{
  "model": "self-supervised audio encoder (BEST-RQ)",
  "dataset": "short read English sentences (LibriTTS-R)",
  "train_examples": 26041,
  "n_mels": 40,
  "hop_length": 160,
  "input": "log_mel",
  "win_length": 400,
  "codebook_size": 1024,
  "mask_prob": 0.08,
  "arch": "conformer",
  "norm": "layernorm",
  "hidden_act": "geglu",
  "mlp_ratio": 2.67,
  "head_dim": 32,
  "fused_qkv": false,
  "qk_norm": true,
  "inner_norm": false,
  "subsampling": 4,
  "layers": 6,
  "width": 160,
  "positions": "rope",
  "kernel_size": 9,
  "init": "xavier_uniform",
  "residual_init": "zero_last",
  "optimizer": "muon",
  "muon_scale": "match_rms_adamw",
  "learning_rate": 0.0026,
  "momentum": 0.9,
  "nesterov": true,
  "orthogonalizer": "newton_schulz_5",
  "adamw_lr_other_params": 0.0011,
  "max_grad_norm": 0.5,
  "cautious_weight_decay": true,
  "magnitude_pruning": 0.5,
  "max_steps": 8100,
  "batch_size": 256,
  "epochs": 79.6,
  "lr_schedule": "cosine",
  "final_lr_fraction": 0,
  "warmup_steps": 240,
  "weight_decay": 0.2,
  "adamw_weight_decay_other_params": 0
}
Rows from block 3, named by matrix and row number. Rows with one number belong to one neuron. Each number is 500 + 40 x the weight over the matrix's rms, rounded and kept within 0 to 999. All counts start at 0. Numbers have three digits each.
# gate: second MLP gate (model.blocks.3.mlp.gate.weight, 416x160), inputs 0-159
# fc1: second MLP up (model.blocks.3.mlp.fc1.weight, 416x160), inputs 0-159
# fc2: second MLP down (model.blocks.3.mlp.fc2.weight, 160x416, transposed), outputs 0-159
gate.253:571500440604500500534500584500500500405500500500538500500500544577450500564421500535540463500543542549560500500449445435534543443500500436500500500460500500500500500500500569500500500500500500500500500455453500448500500500533500579500500486500500500507500540500500414500500576549500500479500500500500436500500500567454506489453500500573506522500500476474500579500500561500550500453500500589526403419500500500476457500552500464474500394500563481481436500567500442421597419498451452
gate.254:500439528500500541500500500455478440493504438459500500539625500500469575500500500572500500500500507500541649481500537513557561500500439460431436500453441429565450584532444451475500500548559471500500432500479477519455500500459500504500500500518436500540500588500500440447500500527561597500378500525473424417500500500433500483460553584500500500528500500500500500556500500500500534543474482528500500500544500500500545500554500500500500466428500500500553500500500460500500500500433466
gate.255:451500500500500369505500472474500500500500500500500500500501453583500500500500521500500500500500388500511595429542534448500450478500500500573538500541383580547475476450500553500528500500564483541561455466461500602500500546500500470500484500520500577500500659568555450500500393500500524500447500454500500404500543440500547500444456500500598500462525500500555500537500379436409500572500500500500508500470468486500580558556522448438467500500500452569500500456600500500500508468457545
gate.256:529522500560446515455500473436534500500434500493473500500500420500500500471478500500560500472553500525500461470399500578599500500415500616500500500500595458500500500531441500500500500467456517543508500464585500457500500546500500500455500540500532500594500500556500443500500599500535500514500561510471453535500500500484455461439434500500500465500500500500524500500500500500500500500524500528516534529500500500481500433500515454500500500473465500541500500569500532500438542500500500
gate.257:500464500500555500500573500439520500500553554544500488500545477500451527500500500500407464500512500587448435471500516500500500500456500500533500500500485500457500500528464549432509477544468500444500532458480521545579500500494500525577447500500500544500534554500471438500500451441490500480541457526536561500500500405510531476500500558500500500518500500500517526500500572534500500465545500562461500500532500500500473500500500500472454484500500500541460488464446500500553500533500500
fc1.253:538544592442401430542500579548500500500457500542541516500500468441561500500500500472531500500500500500500500538500500500552500500500500440588555377500500500456500586594500523469555514500500500448553543500571500500500500544500500500485522500500500500569472500500500444500500500439535541462393483500455500586476432500528500500500500500512500500454500561444500580500533500452489500500428500500500402500500500468532443445577500450431478450554500500513444523500550500582500500500564475
fc1.254:473429597500561500500500540453549503524461481431453500545432500500500545500500500483520500500500485432569500500460500544500420500461443427426512500422500500469500578500458418460500500622428500560500500500500464524500522530547500436500500555559422529500418500500500424611574565500492500534553500561500440500460500500454500500500471500500412514471518555488500553429500500500500500658456500527455500500531501501500405500579500600453464553500500542398573500500500500500471413445544542
fc1.255:468500456516500500473500487535570471500460561541500438580500500500546482537420500579500500448530500587500500500500500464454500500500500500500500382500609415500500561535459539454528500500500500500500500441500500582500440500500543500500500500451460500500500482500562535469500500500618486567542467449428500500546421500500533500500466500500459500453386574500420460524500500416500500500500500436529500500453481500424462411555500526524473479500500500500556507535500435564469468500534500
fc1.256:448539500500427468529484467500540500500500500471526500462668500539500522470516536500512500444500540500500468500500479448500435500500500548465412500500575500500500519548500500374500477460536564500500500464500468543430500500449500602500471561422431452500500482479543460500485570545500500500500500500500559500625535500436500514584485500500500523434500534451557500579407510500500500454560500538500500500500500576417559500548500500543500459462500561500500500500500500500478500536507449
fc1.257:500460500500500479438500477500461465500500524500554535500500481500500511500556500460458461500500500500500543500500535500444500521449500464513451500472500465500433513578459500459555500500500500537500500500500500510488431500523500500476500500575430550525500469500500469500500525432445500500533500500470500500500536456539463500500500473518500500455547429500500552500522500568522548537500545500500471477500500535500500549534500500471454556500500449471500500457500500500588500576548500
fc2.253:491443500411500500550526470500479500500526500500411500500500500566500450586561500474500408500442523549500500551527500588500500592438500403418582513447416500447500500393500522553563500500500550500500546473438536500500500500483500485500500433554500562475500500407500432460434453559500523500500500500468500500536500428491576500406500485478500473473500500500500554500507561477500500500549475481460500555426500500500500521500500500568567471480522433453534500548500522500500538426500500
fc2.254:500500555463500557500476448533500542500500443500500500592500574545439500463502500529407452565423500505500500500500500500563500551500500543481500513500500546536444500462592500500466476500500583500593500593537500451522500500418500461500549500500500500573500455612500463461500500422500415500500436500500424500499500526451500500470530470460500555500576500500469500538500500500460433500500500500500442449500449525500543537488500391546500468434563601500580575549465420500593420541500468
fc2.255:500500500500493500447543500432552500500521507500410500540500500479397500500500500535470457524500537530481500500536500401507569500437500557500500642565389500551462551480500485453565472500557458445560534500551465500500500500500417500555516500511402587500474513500426481500500428500454500500500500500500432500585462558440460500457466551500500500520500568472500500500549500549532500500500390563477544448567500534500500534458556500433546551526455608500401500500500468500563500456500561
fc2.256:500500500500500540500500540500498398417500465500500532500500555557565500500597500500538500543481500500459581486500500467500511435521500426541500500500535420500535500448500500500500500436469500473500500500551500500500500462500500526500446545500442448500523500500500500500500500500500409491500444411524567554500495500524541488506561500500537510500500554541473500529469555466484500500517500532500398522510448541519500500404500560500500500467500555500500500538500500500500500500444451
fc2.257:500421444500538570466467485560500500500508500450500500476500525470488444500500500500534500500500500500500500500541500568500500528500545500471454500471486500443518500500451500541557544500430500500541500500500500500500491500440500500500500500500472459500516465500500500516489459500500500529500448512452466500584580500476519500500533500465500467500500465431546526436478500500500500500500542500500427500500500500500500517500532539579500435528500480559500473545535500461532457449500500