Rows from block 2 of a small self-supervised audio encoder (BEST-RQ), named by matrix and row number. Rows with one number belong to one neuron. Each number is 500 + 40 x the weight over its row's rms, rounded and kept within 0 to 999. All counts start at 0. Numbers have three digits each.
After each neuron's rows are labels from the 100 clips, of 14848, where the neuron reaches its largest size: "responds to" is what is common among them; "loudest band" is the band of the loudest frequency at the time of the peak. Only what is clearly more common there than usual is listed. The data: short read English sentences (LibriTTS-R).
# gate: first MLP gate (model.blocks.2.ff1.gate.weight, 416x160), inputs 0-159
# fc1: first MLP up (model.blocks.2.ff1.fc1.weight, 416x160), inputs 0-159
# fc2: first MLP down (model.blocks.2.ff1.fc2.weight, 160x416, transposed), outputs 0-159

gate.20:500573500561500500554500500500581500500468555500385550567500387523500500500530445500500575466500500500500468567471449500500500568500500544500568500539545585553457590500515500475405500500551558500456500472500500445546500451500476484531535536533512460500500449500500438470500500512556500500500557515500465560475448407451500544500500500467500452500500452429500447446460476500432530500500500416453500440500500465500500500560466500466500440552500500419500429500469516570536500559526436
fc1.20:555569500500500500567500500462500500500550500427477588500500500500404567534410534570540479488500500517500423500500500430453500500612552500368450500623443582500500460535500500500500500541548483500500539463500500523430541500500486500500500472500500406500440500500428500500500500462500485560541587500600457500500510500500500467500574500541489415500456500500500500462500423500500531500410500479500500500483535500465500500535584500500548500500500567539455500500500500500551500500471500
fc2.20:500500500500445500513466500540538500434500521500516500500500500500500416500500444500529455500500500474461573486462500553453500548466468500500500500500500500452500500500538500532506500440439545482500562426465500465500437539500564417436500452500429478592460476500591500500544452500415500420500436632393441436500500545573500500500500500555504500500500500443500565431555620500541500500500432500495452500523527500500600500500500588528528484500581500453500495500478500500531500500519500
responds to: voice: female
loudest band: 250 to 500 Hz; 500 to 1000 Hz

gate.321:500435528500500500500482408453500500487372461414462521590500500500500500500500500431527500555435500460500537500500474500500500500500536500500500625500500525540500500553500500364456500500500500500500500571478500579460500500500430500500448500500597427500523500500500500500461486450500500500500527500500500500535438500500468500500500500500500445500451500434464500500516611500500500500500591500500510500500580570533500581500567619582500439463484500468500500403449500553500538500500500
fc1.321:500462521476458556403500554500500522500500500500500528500586500500500500500500500540639500500500500590500562568449500500500500500500416500500500590563543525573464500500500500485500527500482500476500500584396500553500448500500537450529531500500500579500500429590452521426500446500552500500500602500448463500449500554500500500434523425500500500570453432531500500500500500500427500447500508601465520452500500500500439416546500562473500500467500579500500439500500500495500500500523500
fc2.321:436500500569500500500500500532500500500619403500500500535500562551500500568431485500437471463500470500557500500500500500560433475536500500500500500581500500448500500491567483500500550500568489602500500483500452500500500500543500500500500500500572401425500412458500500541554525496500564500549514581522500500500500549500473518500500531488567426564565446526500389411420433500500580591500513500526500500500500522500500500500500500500500405462500467469446500500500500445456426482500500
responds to: voice: female
loudest band: 250 to 500 Hz

gate.286:479500500500500500522539500425500500461443500425440500476500544500552500419517500446417453460456500553500500532500500500500480500463557500500500500484500500590460373536500536573500500552500526500460500500500536500500500587488541481528500468523541500459404500484500547500500500475500500432500454500500500500517439454425568500563403428565535603500436500572500500500492500500500554553553500500470447564527579500592494500500473500469416500500405500500486500500500591520500442500520500
fc1.286:425500414426452528500500444500500464500458500500553540500500533500470500500500457500565500500466500500500500500455564446540500548519500500528500417500560500500500549500500500486521500432500463500500500460500566548505603548527500579500500446500500540500500385500475463565540424500537541500418500443423569500429500559500423500500536500500500537441590500486469500500445500500555500427500500566500500500500401445500500531500500463465500475530500500550448589556500500466604455500500561
fc2.286:500500500533462500500560500500500500500562452500562427500500500527500457418500467441500612500500500461500500452546486628500477475457457500429528458582545466500500500500585477480400500539521500523454432500500524455500520500449500500500500500500446500500500530500500500500412538571500510534583500447500529500500514428500500397463500500489561500500500500500419418500531562500500447530560526500500584500451542462500500458466500435500500500500552616571520500452474500500500500500559426
responds to: voice: male
loudest band: 250 to 500 Hz

gate.364:526512500500500473500500547581500500467543500557500500393500500363500477445448500440500580559447500500551500500436500500533500532500564500500500535500469421500500452450549500452400543500452580500500500456443430406500500500542445500500500489500500459500500500452567572493500448460405500500523457533500431500455500497548500532500542444500553500500530557379500500525500500533500500519500500467500570550500427451544500553463475500500542500500500500500500500571526505593462500543500515
fc1.364:577500472493500500500480500452500500567500482545500406543500463500500531500500434463500500500580525457554500500521420500538569391515500435450500500422500500500517527540500500486500478500562494487461500548433441448500549500500500432500584538415538458477500500500592500500550500500500583500468500562500500500500500500500611585500581602500500500500500530367553474548500452500529536504500500500500500513568500500462500500489428500500500547454500500539482500500555545500526500577579500
fc2.364:500378508461531438500506504500507500469500500578517500500500500500500479443500570401525444500500500582435541500500440500500500404408546500506569500500473500500500500500500500439477500500567531500436457407434500500574500500500500571433448500500500500500500466611500440500518563417453500500429500500500500500623506500538500560500464472451524500500500500420500500500530500500518500500532500500516432479500500500431561445500500535574500500500446500500488500500562500500594434543449500
responds to: voice: male
loudest band: 250 to 500 Hz

gate.22:500500500596588527467579500553500500500436476413447500531445446500442458500500468446486500528500500403500500415454535500567416500500500424478500500500500500446500500544451500425576500467500449566578500509552500500500500500500500500500500500432426500500500567500560500500386541500500424510593538500557500543500392500500469500500500540500500500500474408500500584500565459500500500500448500500500419433500469500500500580500498516464500518477500500500500497443500467500500452527500543
fc1.22:536500500592500500545450500548432453500557550541504561511500428500500500500440500500500522500500500538447500563483579500531500500575500500559499500500395500500449439479500432500500468528500565466500529500500448451563434500500541500500443443500474409409500515491500418506500473500470567480500436500614500500468473522457455561493549500554459463500460500500466500500500552500437500450500449500434465572547500588540500549500500521458571500500500555500579500460547457500500500515588500
fc2.22:550521500500500449500500500500500477523546462425406500500500500500500592417509500475466500545566500412500499500500500527532436500540500500599500529427500500455500500500607461503500442500500500500500500560500500433552522574447500434500500401551542481500457500500500438434449500495500500461562500500500500555500500568405545449500500500542500500500436500473425436500500599397576500500500500500500565432487454500500500500500500500520460500551500500454510500534500500575434592500500500
responds to: voice: female
loudest band: 250 to 500 Hz

gate.9:542500574518424458500520555500447385500500467500584593500451457500500500500516609500500500400500607451521500430500470541481500500500583443500500529556562452500530545500500500519500500562500500500501449453500500584500500500500500500430564469549500500434500500450500500516393389500500556500452526547552541500534500500500458443500526500500486500500577500500500500468569500500492574472452500500542536588500500529500500500573500535560500537500500466500500500500500500500500500560572500
fc1.9:500530460526532500468500424500500403541500485500500500500500500500549556500500500500500580532440471456468500500500542500500500500556500500467550500523549500473611431530500500500500451445574500500500500500500500468500532500500500367500598495472600500500442500531500500500556426500500532500500500553500500500532442500500500571500479500470500500576532471500500500500500500535500550406500500555606514500500457500422544593456451545430434578500500424523523500451410465500500540459539420
fc2.9:500500470500500424418500528500500500442500564500453500529500619432500466454395500447384592572500500530500500500464458466500476500564526500500500500463500500473500429535554500500560500500500500500569559500456500500530501500512500500500500500500450500556500500447564500500581500500500444500629500500500500581559531500544500500588500500500500500500598577500500500620500500491452500541474404500500500447500500457474500544495500500500577433500500500512434500500500487558452500500500500
responds to: voice: female
loudest band: 500 to 1000 Hz

gate.99:500500500500544500500500563500500416591532514447500554553456500500462455550500500443448564500530500584443454571458500568500553500443471500500608500403500500500500500500500500500427500424500500490500444500500500500463500558500536500445559500500535500500467525471500429500450477474461567500500425546595500500500500500539500500447446500500500390469500437500500533523500437500404529500500500436560500500541480530436550586500613439500500453500489500500459500500500500573543500500500500
fc1.99:500423560500420565455450500500500459530500500543542500425543500457412546501535578570568500500500528586500545524525465500448522500500500553530500500500536500500567500444500434660500451500500501576582500500540421500489500472500500500469429469466500460500500458460501500528500500459439523500500500477500536422576485500500500500500500500404500543500500487500500500544500500500573500577500549500453500475500462401500505434569427500500500500482466525563500500455532551463473442500500500
fc2.99:601500534572500500604500418500500500504500500569602479500407500547440388442500465500500500452500500520500500500550500435456500500500486500413500500500500447500500552500500500500500500484510500500500466587500500445444500523500554500472565500500506555471500500500500500500545561500500500500500500500517500408500525505608500500474434500500500500578471551478500500427470476536571500552500586527500539500423500457500500424500500500500500470500537500500455595500500500494536500369599500
responds to: voice: female
loudest band: 250 to 500 Hz

gate.362:500500500556476500500500500546500515500500500470442500429564545463415435566500416500500470463500500437407393500500485572500536500561548500473500558443500500500500500484500446500500514500460500480541555445500437500574500512479461534476503500437500500534500568500500564500413500500446594500500500500583500450500555500539500460500500515500522500469461434500500516500500500624500418553500500460500500500546500418500500500471500500539533500415500417478560473443596417500514529470500453
fc1.362:544549500500500500500500500459423588436477500500482557480500500575518500406531596500581500500500374500500500500500475435602500513500451614434502438540500429521500586567478500500426548547500500453464500500500500522500477500500500514500500547592500563474500568500500544500579500500512500404454500420500500500474500454515500576506500554500500530500566560502500520445494500500548534500500520500500441500500484525500500444500500500500523432500500500500500427552464565451500500500437526
fc2.362:442552500542500500500500570500500500393500500432500500446445456500500500566493544431500500500500500500500500568500500491500610500500500500500500500500528500449500519403500539576536500549547426591500500500500610500433540500500500500481520453471373576579500500570500500471444500428500490500549578500500500553464528500500447566500500500538500462498551556500500542595552500500434461471500500500443500537500500500500463500585500500443548500410500500450500500439500500467500443500500483
responds to: voice: female
loudest band: 250 to 500 Hz; 500 to 1000 Hz

gate.17:500482450500540435500424500470528500500500543356500500558456479500500500500594525475500446509500500535500500500500482465444500434500585528500500530500454572476500500500454500549500500512458500500469500540409500546500531517500534500477529500500585516500500538433534447553500500482500534500509500529424500556466500517416536419422500394468578497537500552484500500500500484500529500484562500500571563577500539426566500484500500543500500473423500577479418430520570460487573500466500500
fc1.17:500500496434500434500431500547504500416500455500500476533433500500500500538500500418521567500500469415568574539440451500500552568465512500562449590441500558500445500536528545483500524528500463500500500500500538526500459500451500438500500464460437500500500500457500426500500556500470500559545533500474470500464500500500521619500565500576500500500395500568526484500500462500500438500500543500596500500500538500500500476546540500500459500500500465542488586432356500500500428523541500
fc2.17:500500500536589500541449500500417389539447500500522500558500557500500500500475500603528539439500503500500500430442558500461500483545500537500536455500500520500482500500525534447500460517591517500500500542500500500533500500583482462547534529500436566500500500435407500414500500588500547557482500445500500550470457474500500500500500500500410500500455500500500458540500470467500467500544414500392544500500500367567458500500500543500500532529540439500607426535500500500500508528500500
responds to: voice: male
loudest band: 250 to 500 Hz

gate.43:565466500610454500500500541500500500500500500551580500500500526500544488500500531500500500500415448548500500500451475440443500600558431559500500500466500500556472500500500500553417479500472476500500500500500521584596500500543416500500557435500433500500500558567535417570429500500440530500449500500526570453608533526500500500445437500534585500549500484500500467542500500500500500500500476500542526500500444500500500500500409500596563500561542500534500500500500538500413425500500500
fc1.43:500500500519500442559556500500500500523500576500534549500545500559496500454500546500500562500574500483500500500610500500428500406468500550458500500500500500453500555463542564500572500462444500500412500457500475477442596500541500422385500446441500540500500548536500500558500500450441569570500464500500500500500500557500548534545458547500500532428500559500457495634515500500500483500424500500500500464592510500500434500429500500500500554500525432552500500500489500533461500555500551
fc2.43:472500500558500500447500500607405469500473500500500500500500500466500521554422420500500500500500563500485500500466500500500450458600500579500557500535500500511500579531500500500500500500546534500500525449500450451500500500500500449467500500543519500456574500543553500479500500464500522574551500395500368592590517500453500500514385500428440500500500500392477540500500500458500500500545502500500472500436500500612500471500500500519500500415482500500500470500406461474554544460500530
responds to: voice: male
loudest band: 4000 to 8000 Hz

gate.211:500500500464500500500500523403500500500500551500500527477471410500451432500500580473450448420500500500500462563500500469500500540500543500500500500500500435500500430528500447445586500500500500500404500416500612534500500500500500500563396500500551500500500530457500500557484500555473422447552500468409500542500500587500500500500547482479473452500590558495474500500559500419500500538451500500587454557481548520500500500466500471500500500424500500500500488572546500581500500500394568
fc1.211:500557472556543455539518547522500475578500540459500500476500527531557533535529445500500500420500531500407500500500457500500438500529515500453500523500500500500500500500513471500421474483383500596457500500500565406500535473473531500500500500500515477500500456531484500500484500500537454500500500500500500649500380501436490426548500463586479571467500471500457500500430500500500500442558500500535500500520500500463552500500500430500428561500500583439552500545419500500577500500399500
fc2.211:500500408500500532445500519500500500446500568468500500500540500500500500500476461464516500500456500424500458500500544576500500500500461500531430500500500518500519500500500389581500439500447634416506532455422500542463567500554563447425514500500500500500469500500500441500500500500546481593460538500500481500548429500427545463500500461500568472582577500500500559547542430500500500466500564444500565432500436500481393410500500500500500500500548489451511500500500500500412500500500500
responds to: voice: male
loudest band: 2000 to 4000 Hz; 4000 to 8000 Hz

gate.350:500439500500500500567458408500562561500500500500500500523500564463500500569500567500549500500500500500500500500433500500500465454469562500418530551500500500500500507500528537500500500500500500500530456562538556500381500500482543446565449500459606445500564469418479500552500500593500481500561500500500500500417457500500399500500500485500500527500500452410447500500527485413550500500480500531500500421500565500576457500500450460500564500511418563517420500532480454518500407500500564
fc1.350:371500532500500500500500459548500500537500585500519500500547549500500473500425500500500529548500467500455419500500454474452500500500531483500525500541500500500433470500390528500407500500452591549531516456500530500455534407460500420476551500567500554382597500467529500500548535500500500500430543500500536431558408500462500550500443500542500447500500500464500500500500500500500474472546500443500500500444478500500458539500446552624500500448500544515500500418473539517500549500500535
fc2.350:547524473417500461500500500528532475537500500459500500500500529500415488426500500500437500500428588500460562500456576527557500431500500500500425481500465534500500550478565500500526459581500500500469552486500588500601567571523500500486420391500500485500530500500500542500500500507372500500500438500625580588478500473500513436455444530456534500500459500428456592500477540500500468500500500500500500500500500500500500500462552535500573500500500432532500500500500485469500561500500544
responds to: voice: male
loudest band: 2000 to 4000 Hz

gate.264:415500500500500500487500500579500500450500500388586500500500451500500480455500478434500542438422500500500500500469500455500450500500500500448500552500427500500500500456500500500500509475500543500460500500565500500500500459506500485500587599447436500500500500500577579500456500500500608500411534461500500541462500500417500500484467500500610540500500542587500500435500500619514464443500568500528450456556529500444500478422500500573517548575531500500500455518500500556500545500431463
fc1.264:500500529500438450500459500500500500458500377500500598528500500468437500606500500463500500500500572500500468500500442500500500500453474500500567500500500500446500500500500500500500500500500520500500565563601500437500500469398441500500500449500500480449500500471570500518577500417500557500570500468500500480500500464555532529476556500500470500500544426500500580531500500500500500517521500500500533541465596500434598538616500500570530427500500592545500500500414574500500500500500410
fc2.264:522500500500500545500500543443500500500500422482500450500500460524465514500530465531513532552500516500416500545500596473549517484410482600538455484469455515500500500470615583500500486500500463502500500434500500500518449509451500500432543492500516500488575558468500465482500500553422466500500500500568500500500456500410500474500565500500500500500418518500556425500500541462547500661534500542500500500500500500638500500500500500437500574438447428526500500442510526500552459509534500
responds to: voice: male; the word "you"; the word "to"
loudest band: 250 to 500 Hz

gate.115:437500500500500500500500500571525500484401500500500434500500528510476591567470500558500621500427500500500483535500500558471577571453500500572438500500500500507500500500569500469570500509500542500400552500500537477619425561526528552500500500474500500500500430490500500500574500473500500493500500550500475576500500548500475500447519500526500454454556500426500500549533500500541500440500580424583500500500397500500512500469468450500500546572453542449500483556482500500500543484447427
fc1.115:500402500579500500444580500545500424500500430355399461537500500500468500528500458527512500454479488437500569523500463534500500539500471459500449500477500500434500527500574500544544541500549500500500500500500434547568458500464500440461500500500500528612500500500542500500544456500500500575546500617521462458500500500500564500500500444524452500484537500539500553500399500500421426500500485500525500500500500500421500578428581500500500500536500541500500459549500500500444500452531500
fc2.115:479410500533500496431535500466467430500500500500500500500500418500500456500500467500500529523488576500536500475500500585500518500500477559500500500564500553537461590547416500500400500403500441512454548500500560456532549500500485475553500500500529500500500500500441500439522500500472498500500532500442500500469500483500500566597434450500500500493539535500500558520432568395500500500483471520571536623472452500500436500500439505500500500460500590453500449570500459564550447530586500
responds to: voice: female
loudest band: 500 to 1000 Hz

gate.189:525500500500500500500500500500500500500454605500500573598458500500560500500500500487455500566500500564500564596500500455500500500439500500500532500544500554500527471540500457500500419603500525556500500500500500500523537500500642500461500500418536500499500485500500500500511500500440500547500500500363500540500500500500500442500422500500500500444553500500500486500617464500537500500591515474613564500500500463500500458422486428500545500611500539541500451500500473455570500500452500
fc1.189:463547551546458500500500500500409500500577500435500420442500500500476500473500500500404500544410441522500500500500455536500500500500500519460554543601500428445412500500500551500500500574500500500578500605446550448448446548466500565500468591567585450500515435508500500483500457550500500500500500454500500500500552500525500500453500452450500500500460500500500500471457500500500554500500500500500458500448448532500393527521500589528582500500500500500500436405500500500500500500591471
fc2.189:500473500458500500500500500500500498395556458500500500491577500500500500475510473500500359500500552500475500577500500578500469500506469500500471500500380549500452406497500518557439500412581500467475500500583522500518500535500500500537482355500500526500500500487500521473500545500500500500629500557500500450500522500553500530500500552500500500483463500526500500500597500459475500550500500500500456500520474500414500586500635500446500566500500500500500459586423500500477500500479495
responds to: voice: male
loudest band: 4000 to 8000 Hz

gate.114:500500547500500500500388477584515398500500500500410500500500471500536442401514500500500500566443478500456565490500500500550475500500583583500550526511500500500500500582532552523563562500500500524500481500445559500500569539539569527500500500542515598500550429469446500500500500411420500538500500500500563569500500452577449500500425432500500500500500491500482500500500500500500500500525500500500500453532500432513566500407449426500500408468500524500422527531558430500500500490500523
fc1.114:500500500451500500541455500555477435500413500500500535500576477500575457500500554500500522500500500500465563500500500500500559575617470571500607500464500500500500500500500500500470500500500429428451542476460400500413515500467500500554500500500500500500500500500500373476423500500500535500500500500537528500500500560407500500500606500541463560529500448500500460520500500467500574440563500526500500500438500500467500444500500544541500535451500563446385601427500500453500500531500500
fc2.114:500500549551500500558465483500424490461500500500507500392500500500439470500563466500550553500524546575521500590500500500500500419482500500524500500545500483500500470500430500418449467500570536400547500500500500500588500561500500500500500500535397500555517500487500564452500500500425549500500546467568500500446483571509575429500456436500500500500436515523500500500500540500500425500500537545402531500500500441500491500500583500500500443500500500480500549500500569565542547549392416
responds to: voice: male
loudest band: 250 to 500 Hz

gate.37:559500453500500567430468500500511500397475500550500500522562524556500566500500436500500500509443500500453500455467500476404500500500500523500460470500555500517440500460632520500500500500483420522559500482500500500476521544500500521500491500500500500459500500560500521447597539398443555436500551554500463527500482528500582578500474531500500467421500500543440576414405500500500472569465500525500500468500446517600500460500395465500489543500464500500500425500520500500532500469482463
fc1.37:583355500500500538483500468500500452500500536500460562417522551500500536424522542448500467451520500462500560572500500464500500583500549500500541459434518500500545500398500500500500500500500500547569577472500518430500565500500500543500500500500500500415522500500500500500549500500421500475466500500500500500456500574500500434467500463500530500500384500500516500452500539500443472500500500554500544500564500428526421450500524542500455387600500550476541544546500500531500514475579461
fc2.37:500500500511463569547455500545500381523527500500488418548500500500500500550444545507541595500471500500500500500500500412500500500505500423457435536500500500500500538500500500538568479500413500500535569500532417500500464422500500471491483524500500436500519500500500587500459500500500571473432500542500500454601478500500520500500525421536500500545445500500500419500500500542458500500500469583500543429500474500500633500500527439500587500500500553500554500433427475500500390441469500
responds to: voice: female
loudest band: 250 to 500 Hz

gate.368:464500438500488544500500406471534444500437500550500458500567562566500451500598500537500500466447468485500451500449572618500563534461434500500500580559450500472461500500440549500446500540525483453500568500500453500500436467500525500500563519500540500500500500500500500445542432557500449500554570593469472500500529500500424500500500428500461500527519500500552519500500500500500500547500500500469556500452515500567500500583455500500529475500500500500470500570570552500500434632443500
fc1.368:500467434534434500500575561500469590469514500505500542566450534500500381500444419500530546551527500500500500519500468500534500500560426500500500468566477500583500500454500500500575534537519523500500500500461484455541500500500500524500435500559500500500500463466500500405473477500500563460446500548500500500500488445500526500460428538500444568448500500449500500487458500455486500458500500500530466584500500500526500412540543500500429593442566536427500547500500500610440500500603437
fc2.368:417412500488555500407541480566500537500562488580500500534500394405421560500500500500540500483481470568500500500500551500560494462500500500418500500500500500553542529500473421500528500500500500555500500500500560461500525466500500500500627544500500500500453500500500500500530515543474500539500456500535573405429489500500572485464500500536522454547500500446479500445558514500555500500500525500536500489500486562461567500440456436500463400437538500500500598531533482500448556570500500
responds to: voice: female
loudest band: 250 to 500 Hz

gate.224:500500500538500402444601449429500557500485500532559500556500488500500500423500520516548553421500438500500636500588500483584549516500526500532547500500500500500500462500527500500500500500500438500500451500500500500566500500500500439539519500500500500416500500500500500519500543463415500596478500500549476500568536455500439532500551500584473500482500544432500500500435525535500500429523477500500500500500417524454500500500539500575500454500552420500543500500500398435460422421464500
fc1.224:500454500575500547500500445500541500473500500541500500500545478423500500567500500500455500529547455500500500442500500500500437542500556500440436500500399527417559500548629562481553599500425500597485500535500500500465500449479521500424500464590535539500500500517439443500444523500546450529500540500558500427439427500500441500500533477500444500471467574500500572500433537500500460476500500500445500484500551500500528449500566500543500500422463532500500500500465438500500587500535500
fc2.224:500500593480500376500500500500553528500500500531500500500444529484500526500500500500500500461443532500500500457500454442500430409500613607543500500432500500569472500585629500500450500500500466424500454500517500429575500500500500500461458572500500559500459578500500500500500409427500500571500500500500500500437500532500443500500500500461600500565500554558500500468456500458500500479463473481465553500472500500559500500593500429456545500532500500500500465478500500500500435457500457
responds to: voice: female
loudest band: 250 to 500 Hz